From a checkpoint of a small self-supervised image encoder.
Model: norm layernorm, activation relu, width 128.
Training: normuon at rate 0.018, 2800 steps, batches of 128.
Rows from block 4 of a small self-supervised image encoder, named by matrix and row number. Rows with one number belong to one neuron. Each number is 128 + 24 x the weight over its row's rms, rounded and kept within 0 to 255. All counts start at 0. Numbers have three digits each. After the name is the row's rms in percent of the matrix's.
After each neuron's rows are labels from the 100 images, of 14976, where the neuron reaches its highest value: "responds to" is what is common among them. Only what is clearly more common there than usual is listed. The data: regions of photos with short descriptions (Visual Genome). In brackets: how many of the 100.
# fc1: MLP up (model.blocks.4.mlp.fc1.weight, 384x128), inputs 0-63
# fc2: MLP down (model.blocks.4.mlp.fc2.weight, 128x384, transposed), outputs 0-63

fc1.302 098:152166113127180136123125142135155167147143173088108171119180112143108163148120136109148137105084131177126111136149109119103099102137173121134114096129108139131111150147149086136139124184146089
fc2.302 104:133111099125104091059101093124109128176104122168130124134106168136137084150135121155093091137137133139149161117095167160116122132097126089112125117137146146139135137157138165158097125120143152
responds to: text has "snow" (27)

fc1.81 115:128173109122154104097117109157137106136089127132129144080111119148106100131137122133160140131119137179149170111159104136112156096112111140112119137169137104168124107151114148122142126177130113
fc2.81 104:144121135109156117145166100092146161113176114124159155101112089117144113088134120119142169103104135112065115146159137149116148123158123124127143130092072163146103122134133127131119111158094138
responds to: text has "white" (28)

fc1.292 112:093132125110176175093105122110099116099124131070105132138139119158119135100094113143117133092133102129175136099135116142166094094129134150158147148136134134111137143112111124137071120140138118
fc2.292 057:139134112152169096124109119105124124129099157152138115150122138099122148115157171108084164159119137125114138180138107082131103106137121142114105145146169139137123147142152099131121140084115090
responds to: text has "blue" (27)

fc1.248 098:077141087140141122136142126134138133135117077116115146135139073179073127054156150095157123135119138154133127157118150133168088107083131096142141162125166148124140179097123172132159127131147107
fc2.248 060:123148141146134126124148120127098140164106145117144119165106138107089108090153131105111139113103093129133144134084135114076147152154174169153086116143090110125100130163151137129149131127145153
responds to: text has "blue" (28)

fc1.308 109:131143153147143147114120101167097108114093091115171153127166100116104112095159125096120136122128147124131118134142112070143119116102140143113124139100084127099132126122153113136117163106122139
fc2.308 128:158122138126181119160158096098096164101125147154130112098117098130177110107166152111112113133140130142162175115085168163136136127147125112110109149160204082103143125120130162117114097134142113
responds to: text has "red" (28)

fc1.243 100:140120159094150137120093092084137183140069132108073095155148157142121151114121169152168151102100161123129110125117124135153150123119144125180108143116138123158165120119114130116113117121094107
fc2.243 110:098128134117106154091173141121136057124166138166109098135136095135115123157106124114143094181123141131139125139143104104106113113133129144114124116138158107085088094135153145141147140151140173
responds to: text has "blue" (25)

fc1.99 109:158149114118122123141163122131117110147091131133135114161116095159137116127157146108131101078100143146116114105162126124095116163142139103172151146093130140104122160129093148129134161103115114
fc2.99 083:140127141100149103157106149132073089106137158138107192110135120106139118112170107129132156129142118089121140183143111074150112139103115162118096125146156101169151137142139177132105113139113162
responds to: text has "sky" (37); text has "blue" (32)

fc1.380 115:134163118137124159143176136147166109120089084122113148154105135123134167122153145111137119130127097123110129111128144148092122141129099145154107129110131099152130141166146155135068091099139121
fc2.380 073:111076132106152138165080138136122142126090144092102132091096147143125137164096142151103149141126129117148135164131103192128120109125151153108151135127114165134171108155121090144126156162073121
responds to: text has "red" (26)