Weights of a small self-supervised image encoder.
Model: 32-pixel images, arch vit, num experts 8, width 128.
Training: normuon at rate 0.018, 2800 steps.
Rows from block 7 of a small self-supervised image encoder, named by matrix and row number. Rows with one number within an expert belong to one neuron, the router's apart. Each number is 500 + 40 x the weight over its row's rms, rounded and kept within 0 to 999. All counts start at 0. Numbers have three digits each.
Before each expert's rows are labels from the 100 images, of 14976, where the router gives the expert most weight on average: "colour at peak" is the nearest of a few named colours to the mean colour under the peak. Only what is clearly more common there than usual is listed. The data: regions of photos with short descriptions (Visual Genome).
# router: router (model.blocks.7.mlp.router.weight, 8x128, trained with AdamW), inputs 0-63
# up: expert up (model.blocks.7.mlp.up, 8x128x128), inputs 0-63
# down: expert down (model.blocks.7.mlp.down, 8x128x128, transposed), outputs 0-63

# expert 1
colour at peak: black
router.1:470465471508455493559549459500481402469512542567585526486531551482566519570439529491453462546482446437544489515506539517525530464494504583462499540485543498517529442544462494464461516477532478
up.0:519557502509510516475562567521450458525506473503528519486465491531441503494478517464447498521547480532498507460538471502528511460462461454475564445528487529495523469422523497527578439542489534
down.0:475450480476532522460516435536511532514521477552503498503475444473519481495529494588516504529487475420509559546498507470476474476504487469547509477524502535523494550488545537456451592452515452
up.1:458528474527572418516555482548492537447519487500440487494593485476476570534502530499467503513509478494524498488472510473480507608473500491499538509601478493544448527510529586484448511540453444
down.1:536425474435505527528482548494462518484400503549453528488489549482487501554578475420526496497506505521498573527537474467415438444519444476445448502500477536498452455532553452546419471452551474
up.2:574489538454529530486483513601522456442517432509549477452511428498510487484461466476486482479470465507526510519517557435515511565448466506489524465548503597419506531468584498565539452536467576
down.2:517505461509500474504469605459505441480555499501484528511516541546471472495474422535459414540538540492520460444522464538456438429498486412579542543589439479543527477504486492494475559406521459
up.3:554512558447478456535537503552572488487461406534503549493447507483499541481515528470435479482566517481384497496542487423443492577452516496493456470463511516457500553433551516579460466541484468
down.3:487485476462550596585531523495433481521544534500567430442492532530484449557457474522613502527510529461519518460454490494396478473498534529477526491467567480506494544506491499529458483443472473
up.4:509496512465490534497457539500474537479452471447470477406604555546481532521533524484468537452459640512530453528460508468502515573421498507494484570580530442495528495517588479481536504478459528
down.4:437493490557524501478548481475500531442567446534521483491446508463511474484411497497541512519498523541506494413465459519486517402526461508484575532459510525532508452540426495523561527465580538
up.5:525509506542521508500419461519586516494472491489611524517529539548498588482471470453499462476494486454524502499529469513482504491498448483443434444508498502546385449501526487491545504444513451
down.5:513515516502452467417490524502470425450488508424544452451541572468475504512508476488478546415472492493513536492475477450518417461466535506515512618481499477481513429568505473588454506556480523
up.6:615482523511479500497423434558491510554529494460518511572531507545519536474486483428411551492494520537527526521527515466497466471514553502504453507457477421579510475533487499520546438469526491
down.6:559479577489438462508564545534491531515421450581466482420512499486457518569423528457487483457451493499491461502426466466420536526561566478467475484495511479534470518433509482455511491476464527
up.7:442493487570483468450487453529477560487538543489433536458543489596490507475554499531482504551492463476476506500543425455504604429432512499473543528507463567516476497497492496491554513514506546
down.7:489481522463510515485448452467532535481507502557439491456449564530526534568492524572462435510553464545554440562458529380448472473532489573459480454487540506469457481537527515424477549508495582
up.8:518512568547532444471623441474488526454568502527458505491483473545519493497507558512450527547506522513512459444473458472472457497482472542555509519493464471431471474459506508477498559500497519
down.8:461534511525469445538497504474532531504495516464432556482529520502424553457533486535519451495487507515517566491472540454459606507556467516550448500496543449516538478484522533521455521435462482
up.9:490451530522493602534600478423455552514515442498575499461477487474544506573546533482502466506468519493489492565504501454535518554487503467464493425441461545509508535437489518515442506473502504
down.9:469493444547485512452508534462451489418452576433527523527652478496497471527491495567469417513462549533509413428456493542492459506502510484553518548521557538520541473472550443506566491523505439
up.10:516549454484535510552506500557520503489532425462455541546574424470469484471465493514532507459507440492539515543531462472566471505461490472507489485563499451431441553489484535572541491435476503
down.10:498472471532511458500453513475500447509495590441526553521517499510492415458504455449502551556522533463563506523498447458513478568504572500553492594438507428486496546480505558460490556506493528
up.11:530473484537444443466504494493459495517513514407445517532510510471495534449513507462465538594525549530503493485542531551529588464415555445482518455501446533528512537553551580571509450456530480
down.11:547553504482485502474465501464479488446499454495465509527420490533531525593514515426459545525473463523557479499468430552581392523517542511513507497514464501485536565491469530521421522441477508
up.12:496517566529518472486460420477501443501471541488442542484513484498475469480527517511551502498475504558525458510477497502521426510504459499418489591569597525522474457560525500465513521465496495
down.12:433503534508505487495525524475512503390532489486477524486499462496538477567437473537511459568487535461495521495567463459503517456461477516536543471467526450552542458427515462520466504542488498
up.13:466481515490492440457442447510601526510507528486479521563483491514556505479495518505503497486506438520580458461505497516584519533444446515537453491504512516565473545489527480470552446518598458
down.13:513479470526518431497520479528537462440518526488499497494542573419503529533527434482444458546561563514485506541604451495485451476521537526459522492507465465416526456507527506486526544475485520
up.14:484528483488431477498495428521488521493493520544548483470508523471477501513518537489566443522478382488526565523532473421499521538550515506448504488538544522523398559542548480545558488561484453
down.14:512510532420523467518503483554542515467468548480452499486544512500446514567517512448420479460490520491466528554491486531405519590538387534495507516558459543537490526440501471501499481571500526
up.15:508504425519481482520496439453557467471586564586469500426515531498491532507509476547466427528515487530483437537511453533481442483463410494453516520536519465501495545538495538520438500467612515
down.15:442516553523477462524519493446493479399540507591518566511496493554533529489495451425452528451463528450452468594528431507423467503508506537505425476508471511518566446441496546528471544462454535
up.16:527541481492459512502572462525561472564530472466484517495622504497553474535517592463525554436535477503478544519515470502550572536537506484468504516521476498508474484563493374493474464534464514
down.16:494518438522505517471452553489469469527510495512477567492512504578467501394521539466556495487482500495563491369483492485477396504508563524514563481524445452547564511484548499543449521459461541
up.17:492528497462522510490482493509519558573568519453546478476514517449560537511465459534494490564516511473495527488455540521479509555511479428502507451486542503500495500457516520481504563444539510
down.17:538445548484532524561422584531512505455428477515508482579497491580566455434496513541460484470484520513533433495524539499457546463500501519544460577524527512399482465542494480488557497454501494
up.18:502517517552515500546445542485509390515529529442566489444542470525445515486528509482455525413528549566457471475466535467500516441534532456553566499485514505474484531502437476482501511434465541
down.18:510492467498488557473504473496517520522445497496475433488434462399541581440463496452584518454461554417558465483529473542517482486454489502467477519512523458507442544541555532468486468527512499
up.19:485488480527514510463516523603487562534493469558461443598536495505481522499523466595467490461514527477495517511500534503489526543420444490456475515466462477498452503451539473519520440464538527
down.19:553502535496441491578449552528521452449566582464570456550498516505545467475521515481458527434456533555566486493485496507470507524508488456588436447482487489510511441487489500503535570521455452
up.20:516510508502481494464463538483479491511497445413489536462536503460474446515495531499493525523508558481471574510548460612500466516530523451477525476499519580501527459500482474502499436444603561
down.20:522499483539494439538487490568516413523497511486480519562548453487515484562520493503525466532530543433561472428474521454516513510520476481515525453538427433485503516577469487439496563479430496
up.21:502502565486495533554562462488485476497512502496477594480428465501553504529435485527406550490515531514483507536493505504543536488571583427436490529522474535458450446544524515485478521533548446
down.21:389456452501418493518517480530433530450473524563528502508487482494495457465527477605486432622509472460462529478470488569502533490485522568498454479451444523547527521550474433444455469489459594
up.22:514536533474506525500443462458451518496497428451513350533554404452478484474461583562479502474418552492473540479446483604491587524481491493523454464436478541546579517534521562523554490458496517
down.22:477532442498541550442578488420492481499452544528461530489521535505454541483501520573467527547529526548528493498477532497549504480540570458484538477575477535496455479508502486529539471464494569

# expert 6
colour at peak: white
router.6:479524535555496464570501516567443462547494557502516551570504501527461554528441460488491520528514521520485511564525488561516514471459474490513502549533502472508539482592483452475436540493531458
up.0:554518465500529447494551468502531511461502569478449490497586434463532501496457571449525470468551483552525573454412464465421516485451493473529502409470483502489547431477495459505481500523486506
down.0:517469503462429450441495487538451471566554443450534415507472512471446372469460508594484545504462490504519518548458493492541527456508500478469491582507528501470529592527500557429550515493513490
up.1:540529495503506486410489466528470507479553576521371426541595489445554452452483429496387488532496502513548532445483454473436501499463499484487489498516539496471485539499511540525532508476455509
down.1:477554564474435501508628569477475508541531472504535425554446484594492429596486495490482464512478532480523536392499563509537507464512499535570510466498494515446517504490534481458508472559537522
up.2:531582470503520476557472496479540467474504586509516477498469422461497557543506443509487510458490452446527454478530504504508395477450587459494503508518521486527528522547505548510513485492541500
down.2:521532512500446487489432553525448498543501510440557483447465517528481577553499449578472466503535561488494481515513491490487479498484467483463442487527449555495590538536580542516498477521516510
up.3:529452520475449495494496493463449592470520529493584518492552441504516433534476454410468553540506478490476462509462487575529536525523453465523556465505472447444527587584560500467501518484479526
down.3:469540490491484521523520497514506481470504514540515472520498483450499512406518491580460452436483535537529480473497510498535444456455512504437521569538568574518524474438474487471504497489535518
up.4:455508533528442513549533458498501544520531554481547546508551471450495541489477459420456462498529470547535482562565485438455539440464482542481447457462540481497564513516557516511571524457530534
down.4:443463484449481521437496559538542507529452476484469503473445541524537541431420434479521405494497489428470505462535552574533492484526495464542488543578584558480513469421493529540483525569472493
up.5:476510530492538405549582492538540470524533502476471479530567493484506568468430589458534464501429445499425526483487509399459544504491523474504551463493431589519494492447559536523467456533532485
down.5:456511514445529561530506522472537533475519498584459496455471617464462431519554467526475491477552553434520497516473569487533481466443453549476505563506524511510513507477470438517549529555486515
up.6:447517524511472458494485462525455452539448492534494434521506527515497474495506519454570526527530562523463495501493526448454547440452515497520485524549525405519475544583557514547560480562545470
down.6:534532501489469520437544463512531568487393411508557545551409514524490569530511550536443512502530492487505405544447458459545502497443561455510565505470518465428541535494561482499538514532508498
up.7:490533468413466487502588451492493542512542492493493460488449467560477511453506523443543492510491532513535504506464495584560505506537504558489513440433536576551463529545542504512542555470482543
down.7:510396513489507584497545545585528481505599523512512532453587516517437437563455582547538467452492463521513506480510495489413494474482441480529521554543534526550513510500431508539462475534502466
up.8:482583535514416488492465487494498485524483435495538551544503478521517479522507509462494515553505545480468469534485491496487441489495509516486471455545473516518500526512498526528504477528546539
down.8:440447595514513489536490529517495458465459525486522521437454522473537498457542527492490497493523448444541521556506507511516521398481388479480509558462536490480508403523598462512511472498504451
up.9:529537508518517489538525489525407481491509538456548500511458496562499578497445492499550516455445522527481537526478460494527454548503454494522442524594486462566518488447523486493482466499418483
down.9:486455502492524522513507505444500571354512459520475551466498549468481518493509568510525477495509509519541479502571490573489464477448513551502502440533473549551526407507516531527471525450551548
up.10:465537499558434445422534518542537546485550572427435487509558529478454511529463457501483507505461498516506538534505475400513535544517491462551594455527516430420499489487570528580498497526542562
down.10:490528517517534600468447475511530510497521456490469466525478469478514471553565510583474502471558474466486524453442549527583432463493554553464489493533413440473562509557481556419509473486516510
up.11:507497449481488586453490470523508487529525541471581483516487448501460606511585445489442513475522550530531470557496399478473575584464522466491420446509460489501519433442517544505515474525478513
down.11:509534451565519445515461564451446483516514482504401443484446495475531485508438430484526483487492511501437494523524574485525502459542492526446484492426459474571504584565444507485461516519459553
up.12:404447517539589525507510538452568505441501484533555446443595477538556512431544463509456549480529506505482542495526434419493490455503522455508557474551500526514530508458555501550469592521494498
down.12:492516473470372529494479463498485412574465527492500485519532516407435536434528476525499506468484506553475527499473505531493503513498479452463492556436450500460458475555478473431471577417527551
up.13:522500485470488464490482526527531546488519553489469417511561542501518517439447499413431469527543561519457504581550495520478483487431433475438527447535500531484552470462503555499497487461597548
down.13:513429586514519481543517473559520537461431472458520550528503493511516483554509478505484412530512495543513458527512488538429472464564477502537484523553399473518479466500542537477505538544472457
up.14:517507523456486516501551439512498438474534473493478469554500513500428472515473499570449449526533508541531457451528579467483430522474510406453570518487552541446554476504482500452474421545468397
down.14:582477483501440522560534608488504450530516524519513464465467522550502461550517502482525474510561564509495455497487477404454482512412560475478565472426466484467573521537501509482502469488517564
up.15:585499435531494460526496518480573463511475536406515506484509460601488540460549509500490522482558499462478487530485480490481491478505396496406509529532471505492514533530496476388472505472469531
down.15:483524542453511476497407525458427479463498467459540540491478543575549531464445443445519473469552498515509531526532437467487493468404507563478452462432431491565464501559526516569475489604539470
up.16:432458521457485546500497524459512521484532502537515456529558573566474521475535505434466557547511532540422526551571415515507532510446517440521464522506494492505507506458553513519515444395466525
down.16:579515490483611442464493467431443476442427507465485549469405414485510523490447452485525537488524499449486474522465569436561539455546501460459455471504503507485512498473465537511523526557519468
up.17:544501534510504467536520499559494501471497391456501464550530483435562568454493520520489456608514484577542487495556438445502520533465502527482501476521414500507475594479415563496502411431455429
down.17:539511490518510513496516517547557485513458489514517469486516532508498536536490489447516460485477486458440506551455509482589472500441573509464517433515527490480532443545543475566542434506486521
up.18:500584536433510530537492476512467476506498442450493512519510529585485549456534544465491440514495502499479529501455495450452509537461435496472569517457509490473519498510546471486595543491538526
down.18:589478458580477496493488555439502459474454514552506515491518471437449467537524500554531528480491511496470484466533509607460513556480503455476514542442422557460465479523507455487529512499577532
up.19:506500613525527499466516490509485467535487417521445497432483498520443497503491562500522504591562496525447491505486468485459560492511479506504424465469508490444509515546497451462525527480541413
down.19:591430530518521481524460531428470536506488528511458446497472514533435458443502510506473535510475543473486443505523527470573505537533522465511552487492574493455522514416473497576459566484564518
up.20:513489484463406526431462446490564511432499512510512461538428499456509498514460503452617579529457480509447439505493458461498530482502491503476514555537521406469502502454480590532481580487493505
down.20:568482499476540526483538439469487528531528525526517511549547502488513533472552489515503463536526490474439542491511521495473507550540534535454458516490569461516494473512556510506483445522452528
up.21:522510401617509563479515486492466578515492520439491521480493490466505521466517548466469538562579502469508508447488530517462476476488415430543505468424485488424456571473483463522511510555516514
down.21:482533531452495585436519581495525478492497452498557604547503526518498492492453504472453437471526522528488536528531477495542523474450522518431458508539473507526489469490482501533514518470506440
up.22:454546431437495453457510477512458513477522547340501548480486496520471487553490483542458548561432547519544447480463506489511493524576589481532489475477472497539465583548452493541563428585511544
down.22:559506582493519574494494429520571491549490496522540463538562512540443545451442496474451521458532442508511513478501525488469497492536479529511456545512471469481481436506500413540440492445538530

# expert 7
colour at peak: black
router.7:511544545474426505514560499513507465457478478523491476494471499457497499544437477492545497510510497467498542464467531573569484444519467566459524523564499454443550489515509450518513507452500465
up.0:559549519484463475479493441523462466516504530470502576483523469483562577504523477497422540604516523530485475492515485470514543527461491424527450500479489491518510493475564549433439469482566485
down.0:468508476569521515525576516431479568447467552533520481517467478532558502535488494512493497432513528476501543469486511500533433473503396468427515523471485513457473504436462496497634536523516523
up.1:554483539502517520530501540535445503506544516452570492498535488562465581525443535445471541466526523481528470468531468514562535493456470452497432517569574566492487497506535396512462475504499485
down.1:554535467457506499477468462495511513495442485527551502490485576530529554455552521498532446501439493497490508525450524493576501552505496465543443495509500481531457578475493500456457537438486533
up.2:509546503492443503518567453444541505509470502579487539552505505502523484580489482463454527577520618481505494507565453462533482512507576514555570415481364493428495514505462454458459472477529530
down.2:581558536480446530488500499515430454529507466501463495540496470470434532427561517487564510516501447564517475465499527429446494514594522455480458463504481482467475486510498514518477528557504522
up.3:490551499498447502531526428480541501588528395578419521549481492517494488501526445493520446507504445541503457481541545403482512570461543463514453519550492546538443521464454530493454511469527475
down.3:533511456456486564494492539479484505507567543525470486469594548489479505478479500487482467407581451519469504541411473478469538416530549490468492510494525559492517539498492515507505468551527492
up.4:456458502429514521477546421479446519465435525549547518464512503582526503547482501428562466512509471506467578585488499488510465503486461467528472500519499564510490420461482489480449527529499462
down.4:469557476452508524469431469585468463452520488528500545497496463465408443515488479608512472480538517450495509458534511473557546543490507537567570418466526455568471477492504514527494505518492545
up.5:561507467534563526531496547480478535497526464480484504407474477500459495530448539460566471477519448559480443479493407486512520423460499476535459520512501434488544458537558521495626519519517560
down.5:456455534507443419424520444523559529489478441511505496462493493466547502438539520530510487509479558498577459445399486453445512551506465518504496509495449419580458519447453447510503536483489511
up.6:554483556558454488514499516505566534515509469455498521530545443534565465426514533461437536511550554482484463505553450560484537464445454538491498446541501471466461482535463481499489577495527541
down.6:475543488500491484476489513470511460471502507457506459380460514509494466493477495537481563494568507531494555506460548482419475479551545425483465511487483434462552545518525450523564538506494537
up.7:522486531485480509484391515525549554490467508555487461451434509464550550508497538485532510468498539492545480512492529477487429472459578402516502474541439423438510442458489474397524507488474446
down.7:528560531545493458539617479445548518450491504500583447529463436471475486506465477485549519442489477496494513456477460520472532461518530489477465470440461500518495602488451559543540522572517574
up.8:498573499485444450507520550475541434470490481529453485513526458487496553517500433461517512521471412489442542537486475538505478501489483475489489403516507559516465514540487554455524479559516584
down.8:485469553522586523465517427564425529511474469471541501466569515618418570521476529482503506470513542435511466503447532537569427540493565491488502496470428487490458468574494459544515489444469476
up.9:448515562533581429545480516493539618487535471469449448460476521547537511525528494458488525480516500512479491486444512466546523474467529520475466526507510529473469483493474438502541469523510539
down.9:485419472547479531505463477432502476581516538503506491523481471525451522496417588588493528449428556541511491564492479510466409472533493547503448494552542541544554487493548466522496554445568480
up.10:460517521442460439499527474532483464473523546504529463510464494569479497494470484480453494461459543520519525493430432580468509523455516546470492412476465503493495535495526445544596451548498571
down.10:428528487475547483531398529528489473516512422472476479473421459531460466512579494521459506524453515488477421452528523457490497456540463493439479486506486466545511608483494519515478497507510418
up.11:451481524479483543524537518439459529503489516498538491435496461483562458525544516496460530571486542518482408444482465485505556422465451602508481515518493530475507460496567510513534569505498463
down.11:436491450545467472476433478558561487493420447508494485449487524581460461460537452492500510489539533488502500557478417511461508494532559527444485505529450522531489447447443500518520476499493581
up.12:543541488512496519499516529505489497448438543479484509508584409511463477522511525479439541478585487541479402448477530474513467555525528446486484413514553487464401532519520551506538533531496480
down.12:541505544455540545480487557509444426521500522548490522457497582526532453525560452480490486503449518444448545531498502538521567461473465538509503559508416507514530441554486448442615454494524453
up.13:518522481443483524481494485551534491538448527491518481480507515506525494482549559457461569554550634467499449528459569530501529566494479484507553430549440435517516504507559573515492499543457461
down.13:495466527515476442508437481501470522435487489531544526455570511541558499423478451502501465512453473549477530503503537530510527466458519494517525460494500480589512451498607447512577486555478459
up.14:463483538537471525501558502425492507446464529487483445485502517478525502453533512573523542567519457497471456536506455538481558499470584542500462472479483507554468496462508448495577486562563544
down.14:495536507548511392569489490561426545531471506422488525474492455548489600483464530443534541478502552531476494455489453464527413481476507503512535507475480532543514531494450483611438514494474489
up.15:556584454537548494527419469483510492516491513442492541503518463505403536511567543521490549518535510469521534492522481439516450500537507541491488464455489481479476539479471475506476483538502524
down.15:520562555498457516513481503517413547560619545429517469544501477505548488509483543436554462519420578444404524526509470543424542517491574457516489512519456533411479473480478492518427490455472583
up.16:553539444396502447471514545527477478460492504541516500540501582495496503458473475516491526480470476491537520501521468445480474475500509512494520559485509533561481506514571476530506492611479517
down.16:504513543589511564506549552490535497461485489472511551443506511411414548555490490603483522502539491506456552512590546469527516504582494447528497483504452557539469487412485509471517518467545516
up.17:531548514562477522532461500498439492573477507496509433557534497586463464459509550522538439472442498523516493517555537462502521548436475523507572417522473481396415496532490487499465498493469547
down.17:488525459529593531478518550484521532459492534504472392466534537582537543532496493486522486522538439492499477587430469467448467460437511529517545451493477542522525518495533488485501475571496468
up.18:511489526486516485537424483453397552503549518484453450511556511537474463459539489483524573410443456495488522535521477431519512535394466519490527525490510537496473444499463474625507469525439594
down.18:531494426513475495481514569505561481450515523508477448531517433553416489496441491419518511558553486491502564516476473482512475520616515541537521501476479499446571543543500586452455496531525480
up.19:451468440529457525489508421496516578491534440550409475464495454496534478521519592555499553543496519541521568468494497464447513530399480517533515523517511436443499535428474480478486451535498579
down.19:477483547462489489525445486532512422539455472467525500505414445506550500514432523512504459574514422360523504544503526493466496519505531443464527498489509507498481490538482584508450521455533457
up.20:555561491435507520464475555540464426485467493479454501424513501514530524471505506396536436529541509476509398460498530515492472515476477575531498477520466479499507521574486485503506540514504544
down.20:518478505571487476476486505509580610476494484500469539458479515526552453482491486509545543560519530456428522463594470456472481552540448472568478483526494456462442578460482535442444545544504514
up.21:505524448491477493562457438591453498467489454467451545536515508487499531532483505479567501504507503480511447496452448486464549591471501525426469509472469391540488496507560456541485453532480473
down.21:549473493584549508550563447501503482464538428447492391498529528474553496530386530512511505450516519497530443513499475499557486516503525464455483467464556556504477456501504561531540541507513529
up.22:482575480446493514518523505492500489575529561447492566580488466488526539554539455478459507481543464511515463562495512522525544573461448484476445498502517439504560561518493502444499490534520526
down.22:572422494475507456427501512504523463487429503515464440501546512552518486576494503610412556450397505550530475507562466418481499529482524495496485471524433522504449460513541496499558522466492523

# expert 3
colour at peak: grey
router.3:528447457484501505521475549520565519479479502488538480504463533470484476507441516483515497564500467541514483521548528464521535561540471555515447508545526609543423483479545534515491659532422512
up.0:477447511501485452415467407504569525510551451456516540488499473524536445502511454459520516595459520505479503465477452469555468530471514475568523504535553470587512513500482546489513516471557566
down.0:480541473545440479495553492486518491476450448489503538506532516493484525486449508484488450482497532432497534530393502569501486450485463510487471555469477555492519463475519470482512537570490448
up.1:468498493395559507479504539496562477519530510512507433515587552514585482505492529458491493489496562572536522536535478470457479495505489529518531430521491369488514483505528473454528496491551476
down.1:474561547527449531560484495477570419491484565438483449458462516506489512502566533542474563536510532513442469545476470521484441436453505519496513441466436503464563458482556434493519485529526462
up.2:557527534479479562473470474522470525527539479582515557500498448517488438496510469564591528533522487408443467529480557504501487541449524544511528448481434533453528499602462483496487496505514501
down.2:520527452554573457535558479540502532458462497509488507534552474469540486479489527466475528478552447537437508505426470480527549473482502457471459581518536498543508441473489391472509490528526483
up.3:540489457446485523476553480457492497484482479453486532531552440515483435526503468498568477519507543549480492482546447510593458471521501430535548528563456471493551457478551516469492567475559519
down.3:508519476520423487443467512548509526493458577492533509475450471493462560504491488528553544434481532498502488465511514504505545563492535548503531424493484530545573583442510469573454475544506479
up.4:524498574468542449555461516513485499486473489555433450466454431539481511501487489521484541483593485504481501418518516521508513473504495535517517481508435463465515512511487451539538454475460542
down.4:492501526551521522382471470564518500496484465497497536467448528491490449522507536447611465485465432454537553532502469454499438512485529402469495483474512504473513519466537514411553476495515478
up.5:546558525490551526495403492521399488488454494510554506504493405458467487495539427520511573473536582492472457498471573556550584465507467510496500425560509449506491556492477464481516492486504475
down.5:481570523455485496487494497511489499470526534500487507487570481482426512513607587453514565496520496523523596529502503451531494502465546524480559529451473550453485457498504530465512443525466493
up.6:505492482521486450507529499475547496489550540466416565487503467517534501517517460370545511554476501452490509541505509443510439483462493436481507482481501523527495503480475513499527578537507484
down.6:485450499483531558508460463489453519550438457470539514556547546532500444451438517525482484480465497452552532487466504519539488513608455504499460506513449570562507481563498460475494497568527544
up.7:499525504503490569540448529501459523474487592541526445484475568534508509549457483471472541521525523469521530493435501469497481479518431512558505446455481533501459434533499498402557476453559550
down.7:483481554560454506456501511453508463547519550434559511501538520478439514468589418523456527444544474465553463508503543540443520545466519465490490544494456433470535532463500492581498551481529493
up.8:488465493465492500479417512554555486503457476582550475475433439464535522509501477506435506463433513539536445463493449379480467476480455437506503516494488460531540534489514550492469473493493500
down.8:550394486462537513580586444467495542550528525432537488450510465501507501448455500520498533541493508521491478496498457447540545500570484453401492505468502481549545491476433501507463509526519548
up.9:487500493507484502448512541505489503525465529556525530501494486448526431597547488492498487502439500450473536422512510500474520519538492473492449452439548511393489559494415443509519489449461509
down.9:473478387484396509501563449513494506436526535481521495514530540498535476502473489536507496528551505513573498486535520444511552437492535561492509527435516379576503440579483425467491500502519500
up.10:492449513393535516507501514526504533488491500488506482494508509498466551530466475443499469465517487476489496542505461436478453488470502486486546479490456519449469571451543541459472492482510461
down.10:415467508532489547470449480489466508484496483522481559553518520547527524428548471484513479484511556454602479541498574503504462497559564537491462484545559468534536545513483468497558491419496493
up.11:433480566473545497444526480504502514476507518430503562501523510500556605512436555481556541463506483469510522434494513492406550486516487485492495448488598527495502449455575499449421474485519443
down.11:438486425568531497543483551507599488546516460401405536508472432520453423444521506515576512516536481511518513468571407505470509489542568492496478475507492508464479499427484518495580454458495527
up.12:514526540461519450407467518552467473510487503459519444513505534504471523558569507480598596542470478508494496595502470425508489490490557481530477456507445545523533460568512456547565479490482537
down.12:507472458539506568465491558458543434468517538580467548519448472460556503536508504519469392365518506490458502479500492493499563560568486433502533478498480501473468508522511501527494495583511521
up.13:520546496504600538528455567515514492485531488477468525423434470502472574560565515521477495489477478501484450534523477445514556490499424454493413464484486548462491513506442519443570503486519451
down.13:544471481535501476512517396486540491571455444509488466536472481443555514539459551484477576510521543494503588541403479490513470471526493591506470560491426447512479536518516470559407552496510505
up.14:558435503540545497438609470483452532491460459416527537533511488524492435590425464528518524452511521486562484563504522517472497500522554464555415496528465546429503477473504524513468524504505504
down.14:495550527500493530515469549518527483446557498605454561479522465487572539478534447483561445506466505465502504505478489565433483451508473491512526476506496459574530469491556475485517507496470502
up.15:561528473556434523509472457453476473537516447503416529464512495562581508501488498550439478553515483486544495441502508543519435586481506503552507549511464504586505522467483507459532573493523469
down.15:493493545446545555594459515536535490478528513580515488485528453492478475412438567387510450449541452506525555538546503462460539547511474491469507499469449535470474497579467505496436523500491514
up.16:470495557494490513502527493584541426544445488536519447497555518431526527487478500541502513482495510528484614465529517464471436524543520519519502488511500443511399496483519470567562492501547482
down.16:525468483481535461511446565475559520436545470525553522500512452475474476515507516536437466491518500505482511507559457503479502523489502442398496540528446523516463519477465512477464484550461466
up.17:513567500436537490499540543499448517494508440509450513515415553494470520513548542559528484513534457446544545515506510521497522482505519536467503495472432445484438498486512513561420469551462477
down.17:452497498571478442469566433569546491488447527491495433507599434478566471433530499470459538547513486574546464536573501551564464590491503587463540536494441530472493540524491530553516524494436555
up.18:477506422511503512520488513487480454581484476460558489481521532505476502534505568408470461460565563558489469518426464495514529447530460516463546458538539529470530459481449575542407509550522503
down.18:538422559422453558487460531446487545461530572498474561507489538450545577428521476575563502463513509486471455456449545491457478484494468571467434549499452487487468514443542452439548502432497507
up.19:485494517529487444466394440417450567423509466508450458466514470595598463433529482482499450490465569524532493500476523458533476493510558475538576552481492464510500495515511507470541520528540536
down.19:477463472484551422530454516435491465534518429483556408533536450526536527520485484468552465438485465476481516539458483424456474477464547614499534541510535490467533496555524470495475439500529534
up.20:524491458497512599497484547508501522517470528512550480456398446504477452455488461500529515466478492494483465531510485423529462521536496598517481559502497552457489505472581526487496541528481429
down.20:480472491477448493481495474471513550501544465484513483508535463495564501590474591532516486487507471539485478465514481540505510508475505503535509567560481473577430480474428510498497526474490493
up.21:469557600558522512495543459512514517519402529502526536447588575504548492534452465560538534487549497479425532431478555472489444440469472484478525531555478475519520502390495466440476451561524529
down.21:560570493543524489439545479476466533460532541506524536540524465552457510534500430585545564483468523443474436510456514544523534526515499468452417483455539493427526516508508460512545471455517502
up.22:508474403539520529511493505474490565445504460489453520526491496512536492501491526473582493501486450508515518466517444587443504546484467474483449529477472535468487483551501549494502454421449379
down.22:501492528431470513534499463507459518564442517513425563531429556491420492484557444457480504423498570491511483538492566477542470505536568556513492490481541467443523486492479477473489545474467498